Rows from block 2 of a small multi-label image tagger, named by matrix and row number. Each number is 128 + 32 x the weight over its row's rms, rounded and kept within 0 to 255. All counts start at 0. Numbers have three digits each.
After each channel's rows are labels from the 100 images, of 14848, where the channel reaches its highest value: "colour at peak" is the nearest of a few named colours to the mean colour under the peak; "responds to" is what is common among them. Only what is clearly more common there than usual is listed. The data: aerial photos of the United States (SatlasPretrain).
# c30: last pointwise conv (model.blocks.2.c3.0.weight, 256x256x1x1), inputs 128-191

c30.182:186103127124139033088125124143129111117127136113222048080151126128147075082206109083134182039138180094158125169128078128161162103120113124135096088115088076098109122160094116140144125106090111
colour at peak: pink
responds to: building

c30.59:151043126093142122104096114131047135113102155138076113106140134048121112070158127082121173155190129055176099170140108099118125157146153146122097073120155149070127175126085102135088143134065121
colour at peak: pink
responds to: building

c30.23:138094171152123079142096136087098131119175119160177075131098161101151133131091077107135148125126107125198131149112139168162140141098172165106085045144109120149125113121161111100071130109081107
colour at peak: white
responds to: building

c30.168:110118164155137119143129134127108137149132169099104107151138129115108175113128129100124092198081142090069132123153169118100118111117120087119125165119086198109141141159142088187158125147113092
colour at peak: brown
responds to: river

c30.36:154100127151099101138144150174071142143121138150141118100124167113120099125105145126130240063112117076052162150150135171194155136123152124128106124140164152121104056109083037122123119117131212
colour at peak: pink
responds to: building

c30.130:191120121154099098153155139158111143133126169172134093120161111116101130114112084124153194125133151151153121104185178093107162178122096117093123125082192120109108128126111118083163119088042146
colour at peak: pink
responds to: building

c30.96:080138104147123183146093117132097144139052115127139112121166092068138071117145068162150106130093145103138103082105111121093136096125114127218086123097116083090162118125113116119133145133127071
colour at peak: black
responds to: crop field

c30.157:119098124095137103081113126152088131158102170113179126134162109064135143082161135114117127186105161117128125196117129131128139141106131184101109086047128097139087100178124114162138164129091120
colour at peak: white
responds to: building

c30.156:105141093067164115136099140140078130135131149113127114108166139084151091131136169114142166132177137092187116182118057147101154176162144154082065122119191130080131134091137173121119206120132109
colour at peak: pink
responds to: building

c30.204:087091144104135143137174099139145161112161110148165140115135173143148092102117104099154134162136154131112105052109151119173155113182156148127132102154135072137144068083078137101101110134167136
colour at peak: grey
responds to: building

c30.230:118084086131121118165129148161093106120126145101139155161089111115113148126162109126098149159115064170152178137172134099144114184154120144075157142095128122166068101151118089156149112137103153
colour at peak: pink
responds to: building

c30.245:154108146080110109149108151097056148109129122169117075107128139101118105165098169084107255146144138062169171151135168151200162207099173074108136093154204169070120140146106144142095133121146141
colour at peak: pink
responds to: building

c30.92:158134114145140140132093136148128191143140162120144111113151161129084101123133129134182147156143151104099103146095144171071136112106141119055128122145092086100165086170126152061111146115147089
colour at peak: pink
responds to: building

c30.212:081076147091110103165079160105132068110159121154126161119056083076145113128179131125146146105119184136114069114088066109123133167082112119112154089084132099105164099143070130147120122152124169
colour at peak: black
responds to: crop field

c30.99:135101096147123069124093140152107146058148128166170135148127093128097134103135124100054188050085131127178150119126103148150144173114085103098164144133170136137122196157153146135085109033125112
colour at peak: pink
responds to: building

c30.27:135097097144064082159128119126100112102095069147148156135126167097118081148071122149166138126108104117153099113126158099099148117189127142161115130084147102118121154139086167144071160099076119
colour at peak: pink
responds to: building

c30.193:113101081134110110134110146134080150128144131077148117155103167096154135116130070134054139076154146183156119112162083095058150152158131164124186143142163128108173138116142123121134091133060108
colour at peak: pink
responds to: building

c30.72:088078139070124146152101113135151121150120209144132104162106129099106140033103118073100121143174118114173104178108044085116169194094120133059118099102131080142150163111148137203060095131113118
colour at peak: white; pink
responds to: building

c30.167:109117113126099110020144102115111073098121125160099121130123088117044125117118099087110112185108149121088146139109111129094085127124096119137146110110180111136117071083115097112153155098114138
colour at peak: pink
responds to: building

c30.144:131136160090133110079116133101130101140149139156127080146153170096144137144166126144166161134114153113082119088162161133134103161132142129134079082089163123131137136101122166152136183092097170
colour at peak: grey
responds to: crop field

c30.246:114067127108115040088094111134098097073102086154169091105156143135110154055126134098165170115126197087131091129111069098146126142106080165139167071117128106068162143122119130122165116181154149
colour at peak: pink
responds to: building

c30.160:132110109149145149177122123161152178126163121113143119167173136112079092142138133076117103138165081090129072170151150085127082135092159061131075113116071154093132177175132117109098144107123182
colour at peak: brown
responds to: building

c30.65:148138154112134148133084133143122142160108156093129108119160128095104138142138103174077164110116097079117145121124155112113154145154119112149119155148160123168093185148076132137093182113126183
colour at peak: grey
responds to: building

c30.4:123165140132050138144094111135153129148100149151147115182061145122112141102114086107068158098128109131102115120137089115119109127107166104068125101144154113097127100089137081128125116140133151
colour at peak: pink
responds to: building