From a checkpoint of a small multi-label image tagger: activation relu, batches of 384.
Rows from block 4 of a small multi-label image tagger, named by matrix and row number. Each number is 128 + 32 x the weight over its row's rms, rounded and kept within 0 to 255. All counts start at 0. Numbers have three digits each. After the name is the row's rms in percent of the matrix's.
After each channel's rows are labels from the 100 images, of 14848, where the channel reaches its highest value: "lies over" is the class under the peak. Only what is clearly more common there than usual is listed. The data: aerial photos of the United States (SatlasPretrain).
# c30: last pointwise conv (model.blocks.4.c3.0.weight, 512x512x1x1), inputs 0-170

c30.474 100:101116105148129164162111084129194143097194122094104126126131105151140158105163150111128145162127181136075048121131139133171184177163084120107157143167159117180146121110098124113134138097113145100111174162142143124159109187125179120158125129108126187156129120153072073107159162139088126105150161144147147151179128130175061136132130146124110228163154136076158134153136129099146146123140148094171171085125139121137083156161100120100158151130121109095107091150130081165058164162132170094163076143160089125029096133157
lies over: building

c30.167 101:168170107072114149126201110146135056104107153129122149072143109129154099122103144131102160083182123134148135088100125146101102158117113089088109111159142131135144136101102100109183118137097077156087094114152111115146154127121109105142126113100091103125118083171130112122148068147060087118090095123089102121086146131100081158100133121114160137131145075169131082165115122162121101050166137153052090152109139120116132097138123064101118071126083127110150108152092083087106099096111134124125119112085093162160097075123
lies over: building

c30.367 108:119077165150097179192096063171173064128052124146135140153099109129095113124131109162116095100156140088127164100125142149117151130116094164166194165127121120149171138105161087123131072138057151102123200131153104131119086111062139172122087136124149106108097175128106074119139150066167103119155122095194101174080182198143145151070147160150145142107099155123113100151142080203133150100096142106121144121168136131153156129111118114107134147083177118139091104121126120132128142090164124095118169113111113138125093068096
lies over: building

c30.5 101:068118092166124134170108089119113106158132133161167130125127116140066102068167096109099123117136116087098157055091126094093050098116065085025118154062162068127108148130175146186161095122078116154145130111121161164068114143120098149095135129103093105047139162108170176126108138088091173137146158163099074122116123153111080125105153152140116125161156153162128113118105121150133054121098201129147111155137078207093089152161129129134177103121040091053126140106089167158095142140114206137076085119189118103143147161127
lies over: building

c30.260 099:118095118119119177164142172130123126160160170176187157142111189174156142127152064132131093063114119118143137163082077113128103121124062098111099185094173135103131100166138107178133108186078159118099146098104076137169068179093135159098132173145081071108157196123187179154155101124107192168146107118119155150067124133112146093055143137168150086140171124154162101085145187157110111133055186113143081075140066079138077162171130116126118086116112147122148110144078137104182115127103133100047074149164146133097167138130
lies over: crop field

c30.90 105:139123117122126131117113130144129162135148114126135147124150069145164146129078136145139152127082113146093087146120135127128131134131129195166119132133204094108133120116191124138157160097159121131162188109139146133157137132143122135103116149120107128139106156109104152086148102151097138172175123146140121151161130085148099137122114157114129162159168158091156088154099144132169153131132118102114135092067139185129114142118123116126081152158109097132137132107139113140094178127138093087106158127069089134058118118142
lies over: building

c30.200 098:162146137146119122125138078157136107168132104107148172067136116093049163124123134123174161131142112133056114125136154043135125150146154143109104056172155163151100130117168070092165129146103064162129141104202143121031148097125134160083111152068110101130136087142093121169107131110114128109143136151140135107137133122069138137142117156084169088128182088130113145075077103092155095153087160182140164150182142132094144116101121085082083148182105141146158169122130116125158096182155157112065119077114136113177175115137
lies over: park

c30.363 102:095168139161134148171095136131145186173136133070115108164171060152175125141100097134141121143093132191083188118110116116166136133121154101119140137094141138114105108153104114099109129087158185128120155137114131124130132116152163097135126158199150109154078153116101135167102100067095170103158120113159153140106132159137145115139154149128104109128180093090112176164128184186135121174155101072094143118151167095135136124069069128150138075115119167161173124096121105163175105145173103088103117098106108078099103128102
lies over: building

c30.247 102:103101093182168122179171103193125149185065122097111141155156094112171063157080072155129137148080132172111148103140128121144156128124156124146132131136162084148143142200099083117114144155077113148135166166162142091152105064057103162154095100146116046165129158141135167130125140118102076142131152107184092185146140171177087110073141139164134207147104155109111123163145091180132084122165135071153113111123122124137114116175153055078156099171167133143104128160143094151091174176181116061156104139107074108083091141129
lies over: building

c30.218 101:139131166109135162125138136075139121084127158142118105109148089141141162103107090091097111123155107153108116116140104165129126112143125115125175110164136102143164075105130170156098170141096140159165141136147132081153175150092045101160125143157113090130138095110149073120125122164093092194134147183097084135176066149174127116153094126122131151111099117122151077141114156123131099084193188156106132128103149124069108103062181143152059165110112104107135132127122157164114185116077049154179148151040103106066147137134
lies over: building

c30.195 095:147111176164163076122084128118114189221059116080139101148117102101096179169147130177109141096110111168128110161095203064199139134083178129162153108161073142153072121150121129112120173108089124086115136104111111038096128116110117132136123116104135133138136133097105090136134155113116191145150125154185159125139177120176147098173123143134156130084227122114114168147098160142118061158149110172114169088105155120091120170109110113119112127152126137173126176086060135123144171111126113101128154152081120151165147193152
lies over: crop field

c30.349 099:180098104149113100150097185136082118153146154150147192135104088137059070102169122124130097185147115136173085121166094117154095042127124135091127112133101184100099058138116066125116108170086137114107125168115130122120102155070120140123205144078124168141143086090178171108125077068161110073146117150096093151149123147094103115098156133128127092104090163169170207090167108159159070113083073130146148122150098106152114145121169093166104143148089120140104115140122126180072094061123113108117122138151119122150127112126
lies over: crop field

c30.118 102:095115081088109150104117051179121026094110137189154111129069115148117184115141094104144105137091121121130181074150087155104145130110075084109066143127148030105163093173099116129161103145102120123104143125131168112089091131085124153139051076129116139111115089090123176067121134154166099109161123137109099088165105171145080076148154143121112136102108077154146120167096138123170103141102117159131099116128099189178159118156112102146083111051118087096113117148145110106122177120103179095096085164164113121169119090072
lies over: building

c30.345 097:173120124104129087125150148115127098139108090132161142103127120094129097143133163122090112143170136109094143089108148175087176184154139152162066163172136131127118102077133106155147132130113116122165135107133109118126124095094118120094149121086127100139115164104116098159119119159152121140132132152100151122090091111083148120144069132109133161169120061166174123086112126154134104149134100125126133140171095130110105142129132117151170087184171138154121096086070175141144120114116126116129153157141104176077119125164
lies over: park

c30.391 102:094119091127162171163153077132148062102138145106116158122099087139117163081115092129139150188143151132123117081186132166109111116134135111164086125107140123158183161131084147082135175160139197128124107169131183153156146157087088112101116147165099117132152124084100152093157122086134114124143106141120066109160137157127123123111184155127153108097083194120126100129100125193176140094070121134087092135095099144115124115097119112154137136076196066127084088094131124088045105100130153087141117179138127169115154103118
lies over: building

c30.447 103:128144126161176110169176195099128159198090076136115111136141088106139030155094127160124100124101079195157098173094140093154155124188156100112115134164201122115120122184137105135110108092170125091117130129157113111135105107142108124150128155138133089158097114136166166085094093139177089091120110153147179154154171165187175090105072099120128146108104111185134172203098117149100141155157158094134164154130107126184090102146166134132092114138160156122141042125141152192156098144151113136133098118113156090129128155092
lies over: crop field

c30.407 091:185050121140129148127127121104107121149127074105151093109120140116104145119126085097127169090107140116095083070103159078135143147207153107072142107116172128177120113183152146107122117025099116133069153077137150137079089058080113108087095156051141140124107090150096158145070120131145143111131102121130160160141126116130126105139142153098123098122152147160076091099091105056105066153129186145141163149147160118122141123140095159145143082189096135103155171109130117042151105164131154117122116138178142100142116176079
lies over: crop field

c30.365 097:157119148171190138179100205113080148154117154158191134149085096116090096104212102121119071111157157102145113153101087065151081054094063120112101123115178173092134111200088082174108105138091173076136155152160118191127116156083121116104145150093104113105146154090150177106149144096119182130124140144148074143117137167146143144071119138173131112093122175196105158124218125192108099129097127133124089146142072073120094132205116121157178072157077156100134167166097126111141145082095120134115088150170155109119156145125
lies over: crop field

c30.356 096:075147149129155168119108101116147099111152129119109083136086148108152119055120150124110188171116158135121087130128134145106168099144068136177132115149148081096141102177066137090133169131208107074130110141168172122131130157082171107115140122133160136142120100158111051053141146127166100116133086147144123167184159122174126182097158183098155074088074162094118118093109111063104122127085124110110127125120132111066100085136166084150084126063170074167112143109135137177110128116121119180082168173116185131094128124174
lies over: building

c30.157 101:071186108116130067123075150132140126138140145133144208146139121115136125112113123158173071116142089144137154160188154084129097088095162168130162110133117167135100135135130094145108143145139131143143109142131154118123118093132144147151106128158085081144135158095145145122073151105096134096149096114148131100121133118158149141107143167156115127122187085124094153152159100150174127101090122141143138094102116111108092074158172068132182112110085148172085090111113097172151106116148136129120187160126144110162120095179
lies over: building

c30.464 100:071127086139114104200162161148048117078163167139142130096160095146120168091169126093109139133127143099170126094110110117144076117164068124118080181142222134153179095129137126167114112147121106173172129155087171147160115145116101141130124147135089127098061165084148149117149137118073146151152121173113132136176107189190051105101134130147119095096126169154168156162149153188117117057093158139133143138072096157143060110119131129156149122132132126159146131146111138172128109133096162078042096143195073120158109116169
lies over: building

c30.281 104:153153078142133144136156127126124080090093078119141154151169062079138179155132111145141163068123097142146146035120167132146117147121092077111122116133133134153162136109133084140154141111076143151149090118131149165157129053070153120077117138120113121131137129114105082121112152125075109130112142203112107094148136162122134135079118114090143105120126057182112041132134124131132137060140142135146104097083114169186117135159097126079116104068150118132083094148087165100082107119149144115144163148080072125172133143126
lies over: building

c30.40 100:188096146106125113101069150122108204166136148141153125123125129162078182166096137142194138137104077162140049196131149122184136095107169093098102046204160182175089121083137095064115127100091109131080117114096136077134137166124106122152114132106128151185122101110115089073148110128126133096120105190153174102203164105129148086139130124101075124082122076143131163104124117081119124162104142166106168099169105090070138162086096097105103129122093139118147194106131107163153138127146157171121154078147087075193129163116
lies over: crop field

c30.226 101:146111102165104128126106132155145127177123099096127113094160142096145140159063132101132134106085106114081111097066145118106152133139145140111155143119093144150122153150138126118134117063140081142130160093139152115123148096123155139061086103128141125107121126147086111170114132126138118119137116113138184122110107154123120117138130164116106121136192080106147138170108130110096092158159160144106159112122157143149101087097111112133121070193055103101139201118110182127153141165135130137089099072149098130124169166088
lies over: crop field

c30.71 103:097121161185101118154106159124138082149169124038117151131139081126146193139134136126140179098136141142157106108136115160144084104074133146138115135070115157111122137166207143142169101174122135095127104108195150099148153140095133142123095132116095137123105108173083095075117156114098142155111088139139160157146136138152118186102163155145173134151169165118127104172147151159117098127097136133144144091152132116051150084129135074147205123139160165090122105096115071157158120102102208108106081140150139105148121108075
lies over: building

c30.27 099:164135057071155136107183136124105146107140097142116172091145066074088107067115146138120166103159084136114108065093102118117187144138131115079038095149180111145140103132149080143187126113113119159093098149178084069107099099114131141109092149137129124161076055153110134128103053150095139127094130134097047051068132127055165120087112084089174118142162056172095055140094092115110099125141153142136106126149116108128113164152075008101124089115148147098097138148119131062129096127114153099119110141110115143097133112119
lies over: park

c30.78 099:128098179090147120129108171081069108164120119198215157097102136135072103073148098110162124129155115122128162132093148095121097091114133103161132159153124098149073085165195156175095111149071095166153131093146066134113157137124098169142133144088083106082099103092148164163066135142078137154154148158162136115097124144159111116157135113138149099177155123188106127111140136160124023110090159131155152118141090114128182131186106117119153147167100190099140117088137108075198099103124196077042121157181154124191163164154
lies over: crop field

c30.201 102:101081101112079105112163160090166156143094085152156233098086104102109102099105143128127133125062103176037118067151135106083126082143119183122154136154136134108124106072146142141116180175149124118146147161109147117165095112125106138138084144145139039141131110161157159083064094194121122163147132181130136147171092132153152118130140145143119198110122105119093096131146157111151114129189177079165127151107165142193088109120097083146106134150157102141139112156123182083088166121125116127096181159122138140061130067133
lies over: building

c30.135 103:093113095148112157114142105105154134124109128085094170119146125106091091106131098120148124172074094106164152079153095118104110111119176158134145124079133113057155109140134065084101146125133125152097161135126182109108118067114139170119114150185112085117115149101106141104080120131148102152173134104111114169107125172150131111081204182112087110152106178063129129138133129105146115143106123166121118133109101109121115084181149125155121153119098138172062079121140151185112160152152133078104098149115108161145115143148
lies over: building

c30.141 097:065120122072177137097133122105148122164130150117106129217099162140134120124128090185049042139128140098091075131081104161124107083110113113109117118066135102121139127166061108161157112158082189083125177114122115147114097085088130119087083106078143173095126119173088109045132111139160172162172128121169129169107188118124205108126173167157118116130125121119067135048140109078088127154171145096145127158117127077119130153143093134072204099154162155104119110185145109083123132161124140103133144123148105099122135110159
lies over: building

c30.317 100:106159105137112194153136115132163127142124109130109161157151107183101109110160081091106127127122109130093133103143108143152057116128174114068137084123131129152147095127078109099088109100130192129108127114112155135054081117114154156082139165164138128130145149125081161132114097140158141153149117108116120153110096143091147143091167165139094087141112127118132153151124146135139161167068124175117169129118089169091112112190150082158128123102155189143104133159136122194162146134113136082116126152128117132143103171141
lies over: building

c30.412 102:088155088099097150108123128146119112125149118092142117127110087132142137088106135106144133164109053079119094149123097126168070142144130166177124147085167077141184136129129147132152124104149139121138140142117121085153126150131087143110143169143085117069119102114091130097114116073105124168145150145128154133172129126149101132149142150059132149114168131092136125153094111136134138118114142125110125143102138122175099125127169107115134114140132094104077147082122113138091131110111139100087127145126129152071133138132
lies over: building

c30.509 099:111159056150110174142053088089167110126131145133112161101114067125136131126149117131147087177094136104165211169121168151151096090115118132120188114110153131152186087141146126116144134153138081103119142130110205130097113156119146124118096189185117134127087185131092104115109111062122117088180105108111091159202118183198133127119172148114103159052133175129092131090103140195174101170073129075156112175078123169118202134080112076137105055083185097121111072143157101145114120086130178087135184156166084099094101124155
lies over: building

c30.65 106:136149051181118188074164041110137184155100075198113117117083130103089140083091099110142110111119137158130110071191134156094208108142112155129112152183090095098135109116103098105132133189153108077087097111084151085112118070063170147103159131164166082163146090122224143179102071148172094115114132072127093110099130144111188142080151144135134134085118110119100076115101162097178154138119093136110113166091121107103161156147202105126122190086143122101120065152157143143081186153124183175188078147181128070130152053135
lies over: building

c30.440 099:126136113176148078231115180154071084159153152123172120071169072166096130128154125105069135149162159114168180143099126116176102116113095145105149153078196176167139093179095163160125142115039123131149143183130149157160132125093103126147137142143076145112053157040167172169135153068083141125158144145150142154141135201176100155168139112176149089117140138159105190093215138201109097137131140132123103110107132117158105141167115105153117113152116154187144110121094101172143150117094121085086110129148143139174114122135
lies over: crop field

c30.295 095:140152073145141134148140146147127110125168094150154178120162165098117117095122133139108162176154154175132137079070148097117142194149109097145069146170161165133139102120138103117203140104124117163151133169180104099120165063109142113100118102162120122192075122126096133118154102137098109172136160155137081086130153145085122129102084091038172122143129098160089129123118128150126081120126144146115093142117133111105138147134093114110131097121113111121129086110124146151111101137136148131136086092120048121168158100139
lies over: park

c30.417 101:086072110131116141084117049056139117093091088083080079120066137116159137157071143121099101085099144119096142126116118127140186088161116085145116160128100076179138120080126178088131097118142085078064163094105103141129082127106130121103103160131145164114135117144105119032069105113153113099155070100121066105098112107095106090152125165090115156113102119052110045147097110081155099105103158100072068103158093108101065138131095102085091135144064157115156159097053119093195152133082092125090109081096155108075052105068
lies over: building

c30.477 098:175126131130195078053096139134109158167134142164196122168134112129159088180110093128128071111177159132101180159081109132072144078101134117147146165144130066059117155142151095127084091094105141106108143112148113178172112124089097141145119154151086077180102139072144172109141144127088108146127154176126094139134126126136161099075089105105153152144159132179135031119090175111057105103110128118089118138162114119085142121147141139161110120138103177176156113134067137107178122132117139140117115086128136096137119131100
lies over: crop field

c30.239 099:066105107181142187189134097114096132151126117061016189110132101094105128076085098076183129093059087085103163108219147132115039042151107074020191139090149157157180110128088123089127148089099163137093117138148162087109110090072138174102094127149139116096099137092107130092096118101116123121130093137124087135170094235143075114094132120151089154127133162108077104137144065185193099135100151109139113148081088141158128123100164131149120117112160111137140087126155134167077146144150164125125123170129076119076082114184
lies over: building

c30.455 090:198147121150130152053169109140171154131166148169107151096139053137105123195106091074090153132119156140180162180138048098150166053111106125116164193145146121076190120136149131115137110165128096090091180202169065103156086163105146074169159140160164120170122170101181136115095151210145136107144182111134090137103129143098187115100090125082140174165122132179099123107136117084164177162142169127090111126138110146136139101175139119143141151164080102118144148081107159138122141085131121129125092095154199131135135137146
lies over: crop field

c30.171 108:137090118183123115138119121162129133185156063082091116121189106120129092135124106092138169055057165121176063079137155105100085147129133151157144123035124136116106089147165126147103116083159097134095150120129120053106096109111106097137156081119126136133140161116084084154070094137097091172136076121112158178123092102144091148115114162115110141164160113156156112127089100173131113130172139082089180124041099115108109099075135145102108108068114139131098093070137120150129165191129152094132127149125030164071135154139
lies over: building

c30.442 102:105074126042126127073163148100132109114176078164135121173141087115133186031117134159113149145138081105164069087186127122157111107084159104159098115172172100149117119155095125093148156113113184107166121144126207133146124135143139123158086055073167159135072103113095165063080166106127109138119134162119133130214135121188156112153136108109139125124173071143134111144127117074155058095114060110121098115062138146111126154141148099146115150084140131139096122190147188098113167069125152140090117162138151162145142120114
lies over: building

c30.69 100:077109072124099071108138101144061121063160131151170141125193161143151155151106098117131086101147101131175083112154161186152107090108169194113134139170144060178086131082116189121127127165098107159133077142062154085200133048087159185165101108132130174106117116063156105084170113099121129131130140138096109088157102150128109104144152123085104124158172130141168086105144157091132132139099085123063146169073123108117071079139126123094131106072101121141108039133100154159180124138146123124124066166143061131111118068139
lies over: building

c30.32 102:094112061130135201191169102099159083126131133120123152107124087137119116122110088145138148087147117126086154092175147139153091124118179099128166127139131136110177120138125097106152154110103126102129112107132130096128129097057147154150162153135127114134164145127113143143086092108089109106119096097093124139080133188079132132066155173137167132100108122122120074108136116190197108134100180127120081095083164175134177098149173062146162105079165120120087091113175139100089148131142167153129127196122080155112120122176
lies over: building

c30.465 103:112207121166150119147099131155129083185149113094124142120141119105129126187125120139092113117126177158123153106077160105108146134168119088063103120095176157161133032137107130115169096092110081155134164132126163087124132094123145075066117126115125119110093165121086040136119143126144148173162111178145149162129115197128144120135130130125116095133167039098172188086143078158122129146164138120091203157120104138103100096101132093097139084174126139184184117100101149175155106138086178143136082107121053119165130108167
lies over: building

c30.383 103:121095105128113141113149113159130092107093130117122141119168125122171083137119142158125098129021135134112108093123107132109124147095147115118080133157134119053147136132119045058107110100118077133107153135081123089149124131132074123093108091099131059103101115121078127112119104110128103115137109142158083133123175148138079146086113136109064132133127078091171161204103145126117126104138126136132141124101157175107164120088148142128139148173161135160127130161135093141116132128110165122133100104129070097156141083106
lies over: building

c30.207 103:119152090065087172114128100120117133054139135157104158104137039127109119111145102107115124159110116138128127107159106137148057106094111189105159131170154105112160086100118150147119141136150105098159150165088157160112140101118103110111137113101116120125083075062116097129144143135128153190155155185153101111166126176125122103148153152104111157118102158111158122151127082103189125174116116101103128096086089167124093171070160103146095181158118106110155073067121142112082104086057162090092090171161085132096134120157
lies over: building

c30.178 107:126151103099143088052109121162167070134081103130116156100129080141166131177082140107128146136115133187143131128126146086124171183145144096178109097222154075110063080134100048113118149141157109132104180140172127137139085124129186144082088157132163097162133129103125109054106121158133101102161086127173136140122163125165121109054139139124111173105138101122130144166073158094146139104151075070114149077139040156124078109144162062121093081154169080113171170138103138100089117076148150115116139145150123114078104178133
lies over: building

c30.21 098:158186159162183144092089113158133162143150116094105158172082185118023183174129183160135194136128141095093123113113153112125154117169127201123082079159157130106107061141176081072186162145204184184179132155160110088092087113142192116120192163091194107125132121163087046168118148150091151113124124164178169138147173121139145133102146122123138171146156109093136174102077132108101212146130114173088163201108163129162133151127111098073109151083108135106155148104106141128125086126119141141190085122127105147147129179114
lies over: park

c30.190 090:125084113081150133141123131137073116140181104185193196122080149090101109104173108119070129098167140093088137092040137095126116167142069130131028132103192144129142073086122151177146130119047119143127171093161136168142139064128083125090097121075115125109028136104122144117128105172093159134144125182107121136133114149124143093174103141134116075142188098174100098160132119150085090114107130114178077170149103099142112123153121163134183108164133112101164140119123145105101111172106207164125094128223109107110118134134
lies over: park

c30.181 099:103138115194142115118124072068122092183177030132053118077117178113115136165095157099128196185053202174120170139123124136120133115129076120096179108105151133181082085191077177101095145088136101141084103112109107124120180176144147174173111090112144154145151165093136136106120131088166103126134127107143137103072154116127143110183072083111109132158132212085098120140088101110134111153110136142094135156162134119110134149114083103158081071145115126161141124059170176093164107145168126135166126089096155081121119123105
lies over: crop field

c30.120 098:116077098121106107089200088128108163134080156146105148125139105151117139069072097100158129096112116159163149109152138121189192110139161112164137143158129119186141117080110127111092133191145118116098115186152134134098070122143091142098117127151141096195113095096161168141069146144118090122125171100136104104118077157117129111141148125171128141118137066079089091093179086114133162177072143145142145126101109119140098124127100155134134185068123123151103140107142152132109154135126163148132121142150137070184137141133
lies over: building

c30.85 100:139123142114168114090089080160155131119111106161121167180115142087134139113099137129157141123137072178081081121155114107101113158120110152105109171125166105096082154145168121101139119125125123144120171119148111150120151113172110189103132119102149127118122076150093109151147113149163110145136126114141088146126123107114099128124151134129142155111146093089143114142138127078167140120124065126090124138163135181107114127142092129085114134077120139082151122146106063134095158115081170159137111144152087129144159102109
lies over: building

c30.448 100:120160091083081154105129109135167119105155102111125119115124133115152133114107144100166140142118075099110077118147091125150082119134135141152141142108137065131164125122171136117144134096130082152109162100102145075149123147126088151085134133136111136087137103147102123121092084074118116155165150150099109140159093071129062144132140150080108137129151127115126062160100166114175125075123111111099147098073115123110128123152145107109084137131104058116080148091133100165059141099099147116096113143116135124093130137134
lies over: building

c30.466 104:118111113123153124148104150130150082115088073151136174116162159064130046128147186122170151143089098117127087124147130118045104180132094072121137152115191095095127102114107098160134131162133093147144133118096126144140097161123093118109085154091096079125134098114133167065180134154099129119139111136132102100123122099109027138103149140096107170139145100131076102137096068149155123083129137118122109147146167135155121143145146068090177110132133104114144130118082149128072114094098177148087094152186143079118116086116
lies over: building

c30.235 097:120133086089135181148080155129148105140126167078084147157102143118138089131154126133098125090000129118148114122140126144116099151118072102087137165126152170139142112165094129137087136114119145128145163122101133107167139163151122097117149139156154091089124113072106109120164176119118165127151138151162117162100135163109117135111141170182064132164171112134095104146198103143151150120109149121131128051137114157130108144194144144121165165170148132091105135127120082118118084099117184137135155120149165107136153138152
lies over: building

c30.87 097:108150125055089085076089109121132108071125168093116152115124186121106148098154125076112110101192093112200150097118079106147096173107078116165168119067126104105095137114128151146171146127161149096145192154166182149087151110146152113091157139144136182123094105161111085164106142102148102214201175174106093172169112123127148082184139158106186096142131100127070122167093108097138139132143084192134160152137124125144086113130082137138136177031086115098110165140174159129134099094134119137155136122159144154168133149119
lies over: building

c30.320 097:118136087187144159111179141126149159185079139139115096091162044130148106146051127081149143156103140203136137162138080126134128063091114095135124172161113129159146133182163165124086153130121080071087108186161116090155180103101123113175113098173109120185099119121134147144065098143108041142078167126129075102131114164136139142126118091108145173149077147103123122155155129106129119180169154089132140120116128111118086087108158120145123168132122113134094164075129164124117178099068120110133127084111154093143131113153
lies over: crop field

c30.155 097:124120139085144134125164154169107085166067144159096182163152170167131157101119139159116133134153083104142152115137167164141110155110173133131111097150167130135156134119144131140178184171171158172165095129089215122130168137061098106137079147120136066121107094091109121047151131101131079130146131115082098117154083136133167148113161142119148137162166143173202177115125118146149142157129113100114144144153135117105116115158164058095130176120136153159120087148161080114140120068106123139054115203140155157094140075125
lies over: building

c30.189 104:158183069190148113169040156116127105172139094111141114183109126079151083192096155202102150153147102144035154131110121069062140133161107141085129147158154150063065125153166059088137086112132133125145105104113102118132134106133186125100190135147145077118149182168155190182108118108177122139120119110159156139102171178099163153081133119139121117093121150147071158144129175189134137156177135077155133159153080139117076130112125087119111158136148070161131096103134168162113115151131116154115133057130123133115158102158
lies over: crop field

c30.127 103:090087078064104178127162082094144112114135084154166128144129134133105121084132113177162186067152107097113128094143147115142115149119122142143108095136159095125159122075127153174177163098117092119085085086096129129116069109127166203120085105124145190104138087132136146111066104141107097151099091119067113152100140163087129081124130102099144124133135064157138101095099084139144070077087118120176101081097100166135137158154106123069143146052162119059105044141097171128084090120162175142095110120141094193136160117107
lies over: park

c30.462 098:140113111084111088077151124093138112111161140128148174106095104096177151115101137116152140108087157134121092130158108122120147151150154089149131152142125125136078161092144171150137126176133158141189129098124172115157146133151137097098120167131112090111117096143083071086071169163079126090145131165129130147149128126141100154158153171131150174126168093091108102090160169092142117060116099126160125124145189122169106140167104115154200112131099158168146140096121098186106095153164164167089125130148133130136108086158
lies over: building

c30.485 103:110121135155228088173138137135133099147090106112167128121178140158139069115193141134116127203190214069153128088120139144112108146055120132135157120085193081147063119166124085111098144169097136140085124141167128225117146118091121134164114073039127095148125089085163175102135174110184123155115132157128126153178121145177099149118104101103155128149091192163118125088125069166103056148102100140117138123127148091138119137159099110194133077149159115141109064116124125105135156168143147107198126141165156126116122113113
lies over: crop field

c30.379 102:143109078167041112141094110126061081140133124105051145140066113120142160107074102103130067126095141156109107180155160123089171102166144112075125163138085096094102160111122152145138105147144134123130094132106142112135077110102144140126204134105113081131103140069118100144113099102184130126122104173105128149181099139129140108132110122101068111093092126103161145113133078149132102162098143063142112112138097158107132142050129135125103114104171033083120089115144144119071157157137189112118171110176148140085120081135
lies over: building

c30.242 103:012116123090143128074109098072129162133094051131138149125131118098126139092161093150163089110106167137160051067151150150132102116127132127149099093107177135167109136101129127133097149127139123106100121087107086092133117099140144122128089112120135170139156061112069090138086093115147156166108139125134142141155129072100123109144125126040069100117123123100108088124060069084099124194080127146080168089165113117069150119083090065093087127144119120131130189110185111097123152181096136138189100145108091062071132146112
lies over: building

c30.422 097:134104139171119092180098160165102087215116126139150125097173131123094099075129114139112127134133133139156133108100179140150130125145109122117149153146168191170129109156111172153182116099069108118099140125151102155138138123109117170151094112133066149122137105069165159115117107034097124132137094093149150134082148195122114096173102123194138080150129140129155171109186118110095060132053108140117089097096146096091135114169122116151111120147111148100160170118131095167126143134073125086082143143154127104198169086134
lies over: crop field